From a checkpoint of a small sound classifier.
Data: trained on acted Russian speech (Dusha), 12.0 epochs.
Rows from block 4, named by matrix and row number. Rows with one number belong to one neuron. Each number is 128 + 32 x the weight over its row's rms, rounded and kept within 0 to 255. All counts start at 0. Numbers have three digits each. After the name is the row's rms in percent of the matrix's.
# fc1: MLP up (model.blocks.4.mlp.fc1.weight, 768x192), inputs 0-63
# fc2: MLP down (model.blocks.4.mlp.fc2.weight, 192x768, transposed), outputs 0-63
fc1.157 106:143100097213111099104127147138128144109149152128141086095143152110129055129086036091160122114208121114108121141124124141087107095130117067068133135110106110103134149139097111140094133135141129
fc2.157 100:100078118144145140162151135151139060098160113138130067156165115149135067116130138140114109105126175123118126116106161143134149131126085121092156118127129147168092158090070168158110102069109137
fc1.158 089:180083089205109084102104176101128162122150152149132125135132148121118045134069041107139153129209137121148126118109138130106094106149142110132120126112103101114161156119138134158101134154122132
fc2.158 066:138116109175111137133158128134173075126111126145152155177111109175130066093168150116155136086110168141140152136112167068087111156137072161116129094103134154190138198145113136170136123133129092
fc1.159 100:171081110187111099111111144127137132123154144139136100108124156098128047139080049104134130127205116136112130138129132138090119094135130094095134141105109112091133149149116132152082115152126131
fc2.159 083:129082152141126151143141149124131089109117118170132089146154132153117040143125143145119117077135157096108135122090179104113142123150082088076145091142125128150107172094108139166079096103120154
fc1.160 100:184074110171089099102126176127146147127129138135130167117116152113125045132089056109112156133205111110120111151120116127108102111126130097144101149122091106112130146129122158140082151124127147
fc2.160 097:213119160107118131154145135088132104158129139129151119107075105152134103091167129129144118105133115104130167140067173037114135144094086115149145127104172119195155148173182125142095125213116119
fc1.161 094:161095092175111100112126147122137138106126131133131131127122145108133062118093051107129146132221115124121123146140115138101113106136140104101133154116113117095134143115099129159086132134130141
fc2.161 078:170114156143118150172150118088133094121143150152138081129096139160095076092162157136155088116123149117133176132093133066074146136120078121139149110090134162134158151138141138139094087158116130
fc1.162 094:177096132189115099103122137122134132109155150132113108111117130106123045136070048100137122139204139122114105125133116120077117109126118085105132135106115109097134147147119116146085130150149140
fc2.162 073:127089155157122162142142107096150074109134133167152109138137144176129047135152154156117112099137188118127176116099154074108136133148066100108172112132121148172114179115116161139079108119114140
fc1.163 087:157074090205116082106122168120136133127153145124155116126131131113116058131081034099149138123205139111126130134130131121107119098125116096126134153108113106107125154149133126154098124142145133
fc2.163 065:156122145140117147149159124124151066127127149163132122149135132144125032113164158115118114115128176134131155129106179081098136146139074100130137094131115143173143195125109147166114115125120134
fc1.164 101:188085105182104091119127155109136138135166157144124099113145139123124041147082045100149112124206115102119125133118116141072122091135122091104144117110108101117139150127124117177086123135126121
fc2.164 081:189082140146131135138157119139131060104117119189144095153130138160142024131160151132136120095159178106098136138103163107100160125143060099099145094116132148177115174116119126160113110093110141
fc1.165 109:182077086140093126112149172126124176149141139148145156107106144141120049125090085119114141134204099116099107169112125130110103105139130121122118140105111103129144142107140163138068135148118144
fc2.165 100:204165157059100125146124142103157110144143123134141114096085114117116104079181096130170113109161133116127163139062173046101123160110111147164128115097171136182149162156156119149099112185126121
fc1.166 101:159092087212111086097113173135127144132151133137128109112150145129116043141083042095140133129183146129099123153126122133079103100152137089096138152097104105108115156145114113138099140155142134
fc2.166 089:112073137147143140179150122153138051121137127160133097166144121169124077080141143142113121089123196126133141126093164105123164144136048127104139102084123148178104157113095157144095121086093144
fc1.168 115:149107097218102086083112157135128139107159143113144096103151137125115044138085039080143107125203130120095128136125124136079128103146128075070139140109120108096138143140109110146076130150138117
fc2.168 111:110062142139153133171152123140152068099138127153128068165156123155118052086143145135107118094138158118137125106103153143137152117131056114073160096099136143172098161084079153161108131084089121
fc1.169 095:152090107217103095107110163133136142109141139124140123133142136102121045139080010088150134108194134125105127149129117147083120110149128097104138121110114111091110144130116121139090121141133126
fc2.169 088:105082158109156112148186122134159056102131111143126058151160115156111080118158140134129105098109183119107128126098150143115182167118052116089145115106134158184110168105082142149113126077094128
fc1.170 103:146093101202106105103115151145126139112136149130138115124143147107128045135074036097162128119203119118111124129110115146089113106144128086096133134104108116101135140142110129161082123145131122
fc2.170 086:115060126166142140148161152151136081098122129152141075161145118161133042093140151124134137101128161118127141114106155137104157138137071099087153096111122144157111174093069174161115114089107137
fc1.171 104:181089124186120091108109181112140131113160165130126102116145150114116033153064046089139107118184116111110123124128123128098129099125118070118146114119103108117131146123117122155089131151127133
fc2.171 096:188075141121130137146111110155121031132153154150140049180146119141156063118135151120138127049167161098113113129096165106103140128136053077139121101100124150153083141128114117119094108077105123
fc1.172 095:163086089181108108095124139116116139133136164121113105137135149117136066123074055102146134139205121104122118141129121146074110100129121090117126130091132110107139143140143134150086115146136126
fc2.172 074:141113142154103135130150114117113102100108150140156090147125142163136036157131138154125112098146174080101157125100159086083143132133095096101152117172123124157118176111131149176090097121139140
fc1.173 122:103135159157151080090126156126074162092168113098126094129198194092115123215072146166082130134118136127074090090124125137113156087121156091089156140149112079101117127094128162134102124123095136
fc2.173 163:152116099140146130102136166101136135180088096145130122086125080124135123130162098101153140120141138145094128168094147085119108154120158159129102147131158117146183151190150099148151167178129131
fc1.174 107:144080096210100082093114140131141139100142141122139108111146142108135051130082028077148129135190114134102129140141128125077118086135132103084140139107100126088126153136095114146093125137118143
fc2.174 102:112057144133151131165156126141136067094146108151125075159142116153132066092133132131116131090125176104123135132095160128144153131141072113086149114128130155172093179077088157158120110080097138
fc1.275 104:198077104183092115100130161129148125116104155128131141119127139099153057108091044080136142134211108108125126159128132137090096096140107091119116141102104107107136158126112136148085136126133153
fc2.275 092:174083142148125145178134134096145115135147134122144136123113119148104081131179180133114114104123134105106158145099159053104142151104121082182121094154131138184185157122131164140095124148120104
fc1.276 088:191077086197129092107099180111163157129157150146156117134135148111110044137087038117143122107214129112098120127125138139104117108130165100110153103133093108114136144138132115155074146140144128
fc2.276 069:174090126119140126171163126147132063100134162157137074162119117154149079089165162117157116096146163116105148154091157087088124155114078116127133111117159139138110160131102118129112116118107125
fc1.277 107:144091105221100089093099165127129132114152154121144114117147140109123034129072033096155118113213122135119121150127114133094127110127135084099137108106097108107138127151111115146080126137142133
fc2.277 093:126066147147139107147157133124157053110140117145123072178152114175141048076154146132125112093139187115128127124098158146130173140128059106096164101103138147180090183097101146177109124100106126
fc1.278 100:161113100225111091089118161125142148100143160137150126120152151085137073142080030092164134135205127117112128144128123139080100092130116104118125114095104111101137153138113124160084127144118122
fc2.278 083:096067126160157150155160153149141076105132117138121070150159101150133083107162152133110109080105177120100138131108161141146154157136073124111147105128132154178120170100076178155123116095120123
fc1.279 106:187090098179100115104145153129159125115110155146126138110144146106137071127089042080149143151206104112130119142114108138084106086147126101109105129101124107102137139105109131151099126143134133
fc2.279 082:204078131141125132175110135102150107142149147131122109110117122146116070137163154134117102114121131092096160144095148064102154148102107117180150110143138130162175119142141157136104081166110101
fc1.280 098:163094104207102105080102162117131128122149157130154104112123134102127040156081034101154127126226124131109126131125121128105119105124116090088143120101104114103119148148107116143084126154140113
fc2.280 085:121066142147152152144130124115135060094130120146151083164158126166128044114150139140125115088136192100107148131105161110103159139135057117083158098139143146149103162089107149156097111093114143
fc1.281 091:185079098199113084111121183108152161131157159143132109120138151106117042140088037113138139109180137087110117130108132120111121086137146109142125108140107105120145155118120123160107123136127137
fc2.281 074:203112100144115143120123115161132046135120126133144086170113103142129083077150150107142138099116183086091125143107175083099113161131088099122100104133131139154102153132090121111104091111136129
fc1.282 097:156091119181105099101116180126126143125136142127119114122145135110122045125075041113146123138212121125110134137133115148087106101133125105083135129107101115103146145125109121140089122146133132
fc2.282 078:153091156156125142139154126125170083110114129152143071165149135166131006151150141158130130115142178102096139137105154110101146130147087114054142092144120146147122167118102154167086110108129135
fc1.283 098:185098097171088096085146164128158127113133130143130136116126137116137064123100047094151144150218123109148099143130109141081103105137131097134135145098099123118153139118117142154091127145129127
fc2.283 081:196092151143099121174159141114167098131141134131154131106114134153117067093149178148136092112124149109126179134097144066085146129121110095183139109156124129160168155139145160152100117191134110
fc1.284 098:186089107168102099111141180113154136129137153138124155105126148123139068112085043103137151145216124099145113144120114132077101092133130116112125138110104108112151137141129129152078131159126139
fc2.284 083:202099123164111133180130165099172128130144146119189152108114126146127070137145181143117102100125136114132156136104143075102142132105134094174144087162127122149176137112148159145094123164142077
fc1.285 105:166072098190122088102102201117132144106156155128129093117151138123132042158078037086149116131191114133123126121130128137097141105130122065107142107117103109118130158143095124152089130156124132
fc2.285 102:171063158145121131164108130156136027121141136144134033172158127165159060121146149124147111079154189102107122133088157125114148128122069070121146119094132134161102160128125129142095135080101115
fc1.286 103:169095080222111102105122170131135161101154155125152115116123138107126077141077043101155131118213117098099139150132127141076111091141115088092130126094110115099131142140092124147086119149125144
fc2.286 090:103079120147174134147166150142128086119139097148137081149156107160155061092145146144114139092115166109097136146105165136142150146139062115110140093135133151188113163096072161166108112093103140
fc1.287 097:157112081227116093111118166121143167110157127144136131106150151118125076135068017100145138133190129122079125126130136137073113100135121112100131118092110122113130141147105119138101126161127129
fc2.287 080:095112138149180152163175163165153118118143084144114095138160110146138090091129158153127154079108158086128127132108172127153147152164085132117129110146142172186098169106088166133120110074106141
fc1.288 108:162102101198109094090104163144139126107151143117146116113138134114134039122084025096157095116212118125107122137129118143095129108148115095078138124110104122105131139134120110139094113157136125
fc2.288 103:127058130141156131149150117142149045098142118155133061162153109152127074107147156159129128079130177108113134131093156138106154135145050106070161108113122147173102171100095134154090120079111111
fc1.289 101:166081107180104106095117155111149139111134141121135135125133140110138055146085046089141153142218129109130120137125115131091112089124132096098118139117115113095137154124118130142087131132136144
fc2.289 081:174088153151138142163167111076136082144145118145140102121134134172097069115169166124131109115129163116130160135098153082073148123113073133140156109113139136151145131140117153139073111170118101
fc1.290 101:187083090171091121108145161118123155144130133129126130125124141117130065140079080117109140143205103112122114171135122114103097111132135131094121131110100104111129136129121162147060154137125135
fc2.290 088:196129158066100123168162139092153117179131099120154126124056119138115099079192115133164126106160119101124162142069184055111124156122110142149117113116170139199138155160153130144091119172114122
fc1.291 104:146090110216102085105117164133131139130155154141132102120142151121130041137082038103152118130204127101107100137121126130092108098137147090073136130111110101096128149131102109159084112154121125
fc2.291 091:123071132146157147175165136157149079112119123166118076160144115167122045087146148138129124091132171103120127129089157129127154137129080127072144120119133146163094160092083153136103109086120127
fc1.292 099:148082101205100075081106156128131136126147145111145118100131142106129047159067031103141129134191140132113120148139115128096114105131143102080128124116097104094114134130102120157086141139124147
fc2.292 092:120071139133138119184172128136138073134124121163122080166138119180124104094148149131130118090136190095114136136086158127102160148121043111104145109102145144190089179107097138143094130096098136
fc1.293 101:196097097181107106088113161139136132110135168128133144113127134094135060131082030081141137134224134114126117142130113144097099101142140104099129120105117098097130125124110137157078140128127127
fc2.293 083:185091168136136104174141121107112075110139130152136115123129119154106082090165157132116116118130153118122139136078146080082173138121068128140156114097160125175150155139119133147081106156113125
fc1.294 101:162066083182108109099138188129126150114143143140114149109141154104106055145062043090126138128200103118140116144122118123096109095130121109121119138106085100119145133121128150144105149159110137
fc2.294 081:201114164142109166171128129106137064116148129118163104113108130143112114096160123100144116085150139123103153109079165066136124145116099103164123112114163143178126166163138155159105106175112126
fc1.295 095:154094088208107084106113162119135148108139141126151112121128141115126055141066042106155139147200126121114112141132124143092117097127132093101129138106128116104135139141116135167099124147135135
fc2.295 074:132095145144146140152176151115149083112109126175141076163125118159125045112149145132117139082132172111127133120121176102124151157168059131091148094127138147196100169114094128150096111099131135
fc1.296 099:167078102181105100109132181111134148117136138129123144119109143107134056130099068101134135143207105096132117135129106149095104098127131099118112145106102098109129142134117127147082150130126134
fc2.296 085:188081164166115125154180132075153100144129104128159126101089142164120086082144141119149085111101156116136167134079123077097138122134108152190149099118152131169156146155150140146086119186116092
fc1.297 103:142078110221107081093121144142127136101143145116145117103133141104127045139088029087160131126201135129106123142132122142075123096144125090082149147108109115102110152130098112137078114156133135
fc2.297 100:099064135105158130146173126133142054098145106139122080165153119149139070092150139126117123096114181117116132106120147138131157143135051110090149108099126144174088175090086167161095116073089131
fc1.298 108:154093114220116103108116171136137131105153140124132111103161149104127035124082030086160122131197124119110120141127126134085122098149128093072153134119114119101128149135101109153089111152137126
fc2.298 106:125071135121148120168166133144158064102146121159128091170168118151129069093148135141109124087129176106131138118108147143140153140146058122095152110131146135172111176090069164158126115079110127
fc1.299 101:175108101197113103087114162118140124121148172132132118119133123100135061162076052092148118122210132102123116123127105122083125099110120069091119127118112113091138157141114137139095131151132145
fc2.299 081:154084140147129169168142107101136072128126159127142069136130109163105030151144163160118107102151169089115146127097142076075144131119084106106142100146143154144140154098095146160093101122108118
fc1.300 090:179090100202111087102105163108162129149156143127128116134130146104099048147063048102151127116206118099117132133111127144090114092121123110122136124114103105114128169143113131156090126155130144
fc2.300 064:129116128178125132146126130127131073107112140158154094159120118164109080103181163138126141085142196105102146127105169095114152148142070129106118115115130137170111170137090136137111108115110148
fc1.301 093:163097098217120094100105160138152156123143142124139143120131135117133065119071024107136134130200123105098129138115138144094116094152126116105140120095101108118123156143115114153096130135127147
fc2.301 075:109122151142177140153202143133150068102135118148131091175156119154125075093147140140130126076119161103113145123105172132112157139147077129093149100121161133193116146112087142125101130118109130
fc1.303 094:175110105181122105096112150131139121118138148127128107132119142123129059130094043117153133128207117109110125151118111142098122094130123103110130122107105112078136162119116128152073115149141147
fc2.303 075:168114146147115151139132090104128080123108165155135093143135149158133039122138141138143128114130159093105147122112156065087126149139089093116162112126130142162141150127121138162079108122133127
fc1.305 087:180076106201110088106092163113136157134144153139144127142138140101131053154084046105134135111215139116116133120132123131112113102130145080113143104114102111119151169137138110145088114158135130
fc2.305 073:158109105152142154155136116121152061116118144155128110168122109159131063104182171114146130110149176125101152142114180071099139155144047105120140101114147168170134172133103153136134097121095139
fc1.306 098:183109100185111091102102168118143136104163160134131084126136149116132062135084047090144109105204125097111125140131132140084126108122114091098137110096106112104141146135116128146074113148149128
fc2.306 087:148092148147144145152135109139115062105144121140119084177151127159142037156143136122116125091140173084075129130101170110069149137128070098102151114103132148162104174122110150168105099078116140
fc1.307 082:178086104171133079104115182122140152101146131124157127093103150098126070153070025087134142126203114115121117114128151134114107097115131093126160126121100101118138152148130128167112128141123157
fc2.307 068:200136181101110124152150122108113052121126152144128101157109114162144124116172167120150137077121151111084153151112177058089160151128065109163133134122146140145114157151134130092077090133110109
fc1.308 102:167104091198131099109113153113133121116143159133127109121123135112117044150094054095142124121213123106109140140119124150085112097128111082096148113117112120108143146148116117143080121143119125
fc2.308 082:152101144148136161162155122104136074097119145153140101155123131176112023153160152126126121096140182111117138121110155075108142143127079100107156079152142129166128165108113155181096112098117129
fc1.309 125:196146080154074164160101162107134141170136185155175105157083138152114103123103087083150112111226112089139142137082133137108046126147118074124082084088069179120136129153140129140095156124138168
fc2.309 199:125130138082182120101123114115150095120129099124099163106174114052125163094176153150090169121072145130116054155107155097125145147140097173103127128118199129163161160117113146125135107112101106
fc1.310 113:160091115214117089091107165127139126099148149118131090105159134126129048128085023078130125129214132139103119149129114145099122105145130078092142128106113115108129132141099117144100134150151131
fc2.310 111:136069149124139121156139104134163033091148132154126067159153118162135077094132132134132124096134193128116129123086148131112169133126044103093186103101141132173090167106109140155103128101098111
fc1.311 096:170081105187121092094113149118138115120140143127129108126125133118119057126077048091136130129206098109118108123121121127095116106118120087103134130095106122099158136141107110132080108141138148
fc2.311 078:167097150143116151173119103125139082103127123149152097153132132148132018153143144149116112086136170094071144132088160084080141118130106094089145104143127148142113177110122151182076105118120136
fc1.312 093:157070100159111097107117160137125153109135120147126137125134144113136074145080050090117126142188094117123107136123122128104096108144135114113136137118117086107124138120112127136085147151139146
fc2.312 081:171095142131111130201152130095124079140134137135146111134102132170126139082164144129138122092113150113135169118076169075097150128114067113160127094084149127186141149152166126125108122149108117
fc1.313 056:092168133070193131154091158141063142099158154137123146110113073117119152208154107129164203116147119087097160134116134122152158136092152149208148100184151125174118125177169125122172149123087184
fc2.313 098:163100073178102132112131139110105172139110183131144116120152123112154080095110107081181083136161151142114120181097137136066096119125111098076092122108123116079153121184123088113092140187136122
fc1.314 107:197084112189124078119101184106153138108152163133123097133155141126114045142071040089143123118213128099129141143130128123086127098130123093118141124113112121122143147136117121153097127144121132
fc2.314 096:159085161140141146167073123164151043132151156147140086177156122136131020137159143129128137070135172087110099123099167116110134140130076084134137095123142130158127153128103124151128122061097138
fc1.315 101:176097101177103098111136190125144163128133140137134145108132167113122062131097057091131139145209099101132118136117115134101095089144131111115116128117085111096159131107130128160085140132133139
fc2.315 092:209092133154111122159173126080163120153140116128161113102090132147133092090166122125148092122133162099125168129085159067088140122124103124167124114124141131167165164162188119138071113191112087
fc1.317 100:160092099211108099089114156141145152102141149123151110113133149115139061121075020098150111123200123109125131137126118132095124097141143087096137124098101117099121151136109114153083128159117134
fc2.317 089:092092129135159128147195120130122046105134119156130077163180099170130092067154133134136117101122178120130144127101176135124176145121041127107141101110150135173112176116090149156125114079097122
fc1.318 085:163087102189123095110109170092135149134142160122126138134114128101121070135099052095128145135184142135121124135135137126083126080120122102123121125131112112092139153125115145153089159143144139
fc2.318 070:164097143159114131152137108082135078137106141137159119139105118162104073132157140135112137087099178093113172130094170031057135130126079119142119108145122127175165175169131134161081115156121129
fc1.319 104:153087101213128093090116162130130143114152146129139105117121148098136052137067030087139104133211120113115117139121125141091109101141133103101131128120099119106128146140115123160100125152138128
fc2.319 080:118083150152153135132180133116154081109119107175149079159140127162137046081140148126132112084136186109133146128091167127103151157147054112084140098115132138181102160104107162171111126102132121
fc1.320 115:173154088130076175156106142137153102153150178166186129176091130157112108110115083080136151087237089082124150131088129134139064140171121072113069091099085182140128150148145146128103151115148140
fc2.320 175:136119131064177127108132134127158080136154086117106161116152109078133151095178160151079188100062141127100044146107160104139142156143096172115107129117188142175156165115107153139135107082103117
fc1.322 120:158149101140082179110081137148132119140166174151169117166071115159166114110128094061171130109206079119100157130101130132106037157152169092150072116137097180126135145176151113133098127145155160
fc2.322 178:106113149160160112094117118093157112109111069129108167094195126055118156103158119129132139140075175171113082146124127106112144136138127183108142130111188129135169158149116092155159125158141089
fc1.323 106:176083109206122101113106176109134109102148168117131085116142143123111039141081038085148120134209117091114136137124123142094113097135123087111148114119111115104134148121118125155100123126133132
fc2.323 092:155055159147145146158125116119131069106120157154141071148143128153123035160148149143134127078153164092102122132079162092099160133140083087096133094157147146150120163117119139171110112074118128
fc1.324 095:174079097188126087088099154132134131110168150123148117118140148113125038139077027107154121112194129134118127130115129142098116104128137086111134128114114103112134132138113129140084130142144125
fc2.324 080:132073166139149150149146139130126074107131144149141070174154133158127062137150150133132136072141173098099138121098169109108139140168080105079150110119131143154098184125100120146099124075115124
fc1.325 101:203081106184098108096118170132153136128134143150142149141140141105150058119086043078121148131204118105128108141129108122104098103136112111122122131120105099095143131105110156147089143143131126
fc2.325 091:222069133142098117186147129087135098157137143130153109127093135141119086105159158118132109094131136092110168136070155062071148139103095097158150112140139136157167136167161130139082104187126116
fc1.326 098:171099114182114101107121146114136129120134170128123121123120130110127057143090040086151132131220121092114112137115113135067127107115113082107137115117117101096148149128122130158103123151149139
fc2.326 078:181111155147118166163126111091131079115125160158144096138126128157101053130145164151134111099160162084118164125092139089065153136112077110126167096155122140152134138143135160156077115131133116
fc1.327 116:161088089213111081101121180115136144113137143115145106103153135106133039144074035082147114121188123125101127129132118154089116110139132093088148132119094112096130150130094108158090128137145115
fc2.327 106:119041148166150135161145131153138070119142132159133057173154129160128050095134136141123123086130179119115107118102146144128165127121069108094145105113131126152090170090079161148106130088104113
fc1.328 101:160074108196118096091099167132141119104153156134122096108137139115129044149073020092142110120193110122103135135130122135078139102136131099104142131106105113104136149141118127133090123152139126
fc2.328 090:121069144159138145163141137128150082105132129153156092161149139163136047156136159141128097073124177109098141110086165109088162131150076093079150084136137139160103170105107137147099120080114137
fc1.329 108:149095086217112089090108150130130140108131141125132103093142149103124059111083031093137120132185123121088123137129122151088126092144137092096131140104110123088122137134101119143084112146128126
fc2.329 098:113062124137146135151171134158143064102129117153133064158153115168129058077132155130124121091112182105127139122102165133135152142150063106097144107124135155165114179085082160162114114066122133
fc1.330 098:178061089155087114105110180127135168126123140135137151111120147113131042121092060115115137137203108120113101162112131123112092101128135096120134156098112112104128133116136135150076145146122163
fc2.330 084:190121150088121143184147126079143092167121142128140119103074113140111124068183120120145121083129120109135161132084181052105137144100096133173112118074165142192137154174158117142106120171105141
fc1.331 110:162082107195110105095115152145135143114130148125129109114135134115130052116072027090153130118202117112099122141138122151076125102139127091086130141097106111092130142124092121130089120150138127
fc2.331 093:133047121160115131143164141127163097118144133158140048162154116151142031110126133155116130086134181113105145118086151137112153138140098099072148095130130155166107175090088154172094113094122133
fc1.332 089:168070098194113083091096168129141152133159157134140124127101146097116048127072048095142136141204120129106126134125112127102117086132133108111130131108102110137140154137121148150091152140134128
fc2.332 065:160104130145108141180153110096141080137128154139167094177090113169134080081157151118154132074131164080102167127102171062081140120141074104125131109127146134168141173164143117142081077134124129
fc1.333 095:107134142157089117077116134130103133089146120106149097146171191099160133141082132173089129145127135125102128081159098139110147054126141124107165147155093092122125140088131137144089114124148101
fc2.333 161:155092071131155140153165156101182128179110134116117105115118065141136122113176095077157147121124144140163130173107149127166072164143108137146097129093164120151161147183126117130152156150104130
fc1.334 105:200096107175110110104137185120138136132137155138152144120137143116146067111089052100147143126204093093139109145114108139082100110138115099142106140111084105092147125115121143148089129133111145
fc2.334 097:225096137156115129169150140081146115150122138129156132107094139145101082119165142126129109107126122101139164136082152056086144141091108104192135108133124131173178143160170129147107098187123092
fc1.335 089:179097096186095098089105165106160136112156149129138116139124120111124044155092050095136156126197119107110136144121126131087114097126132095114144108113107116104138169134119130161078141138139137
fc2.335 070:181113167124110128142151083117128076100122139157162101147124126152148048077163146138158114088139161107116153153109158083086128141134051112121122103108157150172121172131119131132092107119120132
fc1.336 092:177071102180129094115144179101150161131142136151144157138129147111116070141066049097125178137152111117115134143102121132078108109145117104135134119082089100133127148128128154152091162141124135
fc2.336 077:200122166106121152155144111126172057092125110108151104146097112133145109133179116095138144074101110109140151118097167077153134132139130120184125105110161154192127149143150104149116146144119129
fc1.338 092:183092101207130087113119175108162121121162147130137080147148153121138049133089030104144133086193147120091117121122128133112134084143133089147136115114093113119138155122125127163109126128136145
fc2.338 082:161072122112148145147140129155131054139127152140121059157104102143155062107166169134155136074124175126121115107110176112115129132131045103161127113113132159174132166126109122139106111085097115
fc1.339 088:135097107166108103101107158153103144101145128130139165106130156115119071161078034097122128136172112146126105143130140133100120104127136111104146150133099101114137133146120135155088131148134141
fc2.339 076:151132163094124145166147148099100093136150152118143128139091138189115154086174172128121121093103151105133162115075182081108155145108069106205129115107126127206117141135162167146081107123094152
fc1.340 095:162079120189101101104112169120121133106150160144124113123135140100128042133064032096150134128196122102113114133128115140093128099132123095105137117093120110106124150130119119149098122145149122
fc2.340 079:143105165145113149168159110110116066128148133152137089171145134134131043123142151131145133072137171062104129119101168099103142126150065085096139108133140151185106163135109135142097092102118115
fc1.341 090:164106103173096107096135165123136146121097137139127124100138137108126075117080027088133128141165140146124110132120112146097106096144127128110107123125092091119160135114104146151083145145108117
fc2.341 062:142056133184151152167168146149184073143137126155143053176156135124147074129150116097168145070102190105140120098087169087135136124087098113097111127119142149155099127160059136115100115107100096
fc1.342 107:151095097202101101110117152144128153114130153143144115121153151110133047139061032096147127136198124107105128145139121119084111103141118093086125141125104110099122136134096124151087125131136146
fc2.342 086:100062131167125154152141172133145117109133110156135062146153113148115046100125132130116117086116184114099133124082152113147151145148092130079139086142127162178111183090075163169102117089113128
fc1.343 108:163088092185128104099115158142121142122128151133130115115131130108137051135070045095148127135221123109109127145118134141087119100135135096083141142096110125094131145147106121154095107152132123
fc2.343 088:135080128166124147152165162122170087124140109163137074158136120159128026106134146142123110075144174097123132114095149108114160127165088114096157101132125150159103152110088157180105127105121127
fc1.344 099:182093101197117090104105177120134134115149163124123082129144134120120050129094039097157122126190126105102125129129132129075141104119104089115140138106112108101126141128112129153085121143139127
fc2.344 084:167086166171160136146136116122131049105137154143148089162145121160132032147152141113132125088158179097090123135105160124127154128138066092098140083123116148174118171106107128162109103090120122
fc1.345 116:142093102211105087104114157135136146114143136135136106100147145101134047138069030086151119126211128124089124124132119146092125110140114092058142129113114108109136137138100114146088125130145114
fc2.345 105:106058136147139138152130128150145082089142125148140050168158125152135064101119140144112126100130167119110124115105141142122140132136074115070151094107148135157098161080072174156107125079105111
fc1.347 093:174088091189105094111110152135122143113143154138143110122131169108125035133072029108159135130204115105112124137124132139084112107138127095111123119102101100113140158142111142149072120146131133
fc2.347 074:138133136157129154138175126102139064117129078168145103175134129150143059084133138130152128071121193112109133112112159097089152143142048116097158094086124168183096174116082132159095104121125144
fc1.348 116:169091106115110150102067159150122108154134145157135113139088115152130092143109115101122120111156123133118134120090118158146069145171170102117074119169095160122129171125138134165139164107167160
fc2.348 156:107137149121181132087157132133163094116139055130113145086171121054121156163177128157109181124098154128051048144103155097151159144141165181121126131150209136166166162147144127135144118137102129
fc1.349 093:157069083226096083120123168128125171117148135139129121124137148116137062122058041107154140131192143111116119137133121132087136101136127103101114121099104121116135138147116134155092117139125130
fc2.349 069:096075111188153137128169169157142098122121113142132079125134126133142056105144155130132115088085179107113131136126150090119156141156099136101121087119136152169116160081076167155114078104108143
fc1.350 105:152077114201123076108089191118135125107159159110134100108138143122111034160070042101155112136198120129125136135129117142112125107124122089103140119123105112098140142135115112154095124149123122
fc2.350 096:186061160128115131161102120158139030134135150152145050179137132173142054117131148140136108079143177104105122114113169125125147142113065062131136129105141130153090151115111114131083121067117124
fc1.351 095:154094093206087101108110129134127150105161146122153114104142131111123079129072043085146118125189135129101113143114117137086115102166118106108133135087100104097134152137118128152091113129115131
fc2.351 078:114096121160128145148154149140121069105147110152110090143159118162132068109148137118128135077085151125108130133106182098107169163132065133104128094118129154191115181108075163144114106071104169
fc1.352 092:180099116197114112108107170120136133119161164129133115111132126099122042125083035104144127127196128115120121128125124120081117096113116091095133135093118103110141153135121129135096130147154136
fc2.352 073:164118143146136150160146096122151074083118139139144112145128123154148040127172151121140119117156168125104147115117159089080146154144087095117145104129140163181124180109109167169093110095104137
fc1.353 098:163082103188116081111104166117144124117154155122127106124125148107104032146064034092143114121188133099113124142123124118096131105141130091108132123114108122120131153141126119160086120160131125
fc2.353 077:167102140155132134161134121134134068110131144142151081151132130157126061117145134143144116089167184097131136111104174098110147132121054105119137098125117133194095173116096135154116107094101127
fc1.354 084:175063098200121101134111148101171191154153166153131138107135146107126075149114067093120128147180100119143120138125122114105096086124139092119106116117109098071157144110126152143088152138116137
fc2.354 071:184114152163144135166158123123128057128139102141149128134126115159088108168183093111181129087092151147076136119082158074108130153132155139149143088159175147170166183186169124126129135146118101
fc1.355 090:198083098209114095106119181087154154120129150149137082128136158108125057133081038108153132131205134090103133128136121123104145097126127096120134105101112105123148161118114126160094141144122143
fc2.355 068:189096132145125163154136125136124060119132157153150117162121121146135065113155163111140126095182161112104124131109167081123107149112062103111143089100129135155131152113103133148113109122127138
fc1.356 090:166071097202107080083104171117155165111140135141121128143117135099151047127081035107137126120199110105110135118100146134117119094141120097148110113118097104126150167129135142168096152152146145
fc2.356 074:217126121151100146151130106125138048128131158127150116179111127123153126095157134114142126057132188109093141128099173085102121140109058080130125109112133141137145157143114128090090078140119103
fc1.357 091:183106085199132095104114187116154141137167151122128102134133145101115060141073063096133147118197133104133136113119144120088110100137111090153147113131104117123169164126130137158096134148127148
fc2.357 070:206123146122121140126152127143113064147123129143145098144074111139171080085171151102153132089141159094112109140099162103094129152125075115163112100113139159147134126143121121115093109129120126
fc1.358 084:185072082191115097105097169123140139118141138149118137135119134101115047166074036097146139115190135122120127121125143136102115102126128105134142117104106092110144149147134140153101151148142138
fc2.358 061:151122142150135158187135099118139045126121150145148132152123106159116055138180184121131111100119173105102168149113194070097138159135059116159136094124129151168167147115095153148114118131129153
fc1.359 109:165103114222113084086114167128144137105144148123138127115133140114121053137070030099157120129220125122104115139129121152099110109148128087093143123098101125106127141146101098146100134155132126
fc2.359 104:103081140119153125155171142133143059101146108154138068157159120151140076088133143139112136093133164101112128113110156138137158141148060111088143096119124140199107169097077149147107127083113124
fc1.360 100:178094104195117087107108158117127128120129166112126103123132143131128058125063039088150114136210115106121109151143121140083103112130131099111131130099109105119140131126119133144094118146139118
fc2.360 083:142101138152118149122161137119170077119136113162145101154161128151142020143148139124145110092157181095086132121107176100100147143156084110072138101147120154171098184116097134193094096094120148
fc1.361 100:183080094170109117102104172145135159134137135141136157114120133105144065119084050094101135138188110119122100145118112128111104098128125127110118145113092108106127146123118144146073146137108143
fc2.361 091:209128166100112101169153133075137089180122111125144144117077120139142112066180117111141132095129120107143161133081166054103144135115087137148133117085191137192151161152165139153111102186111108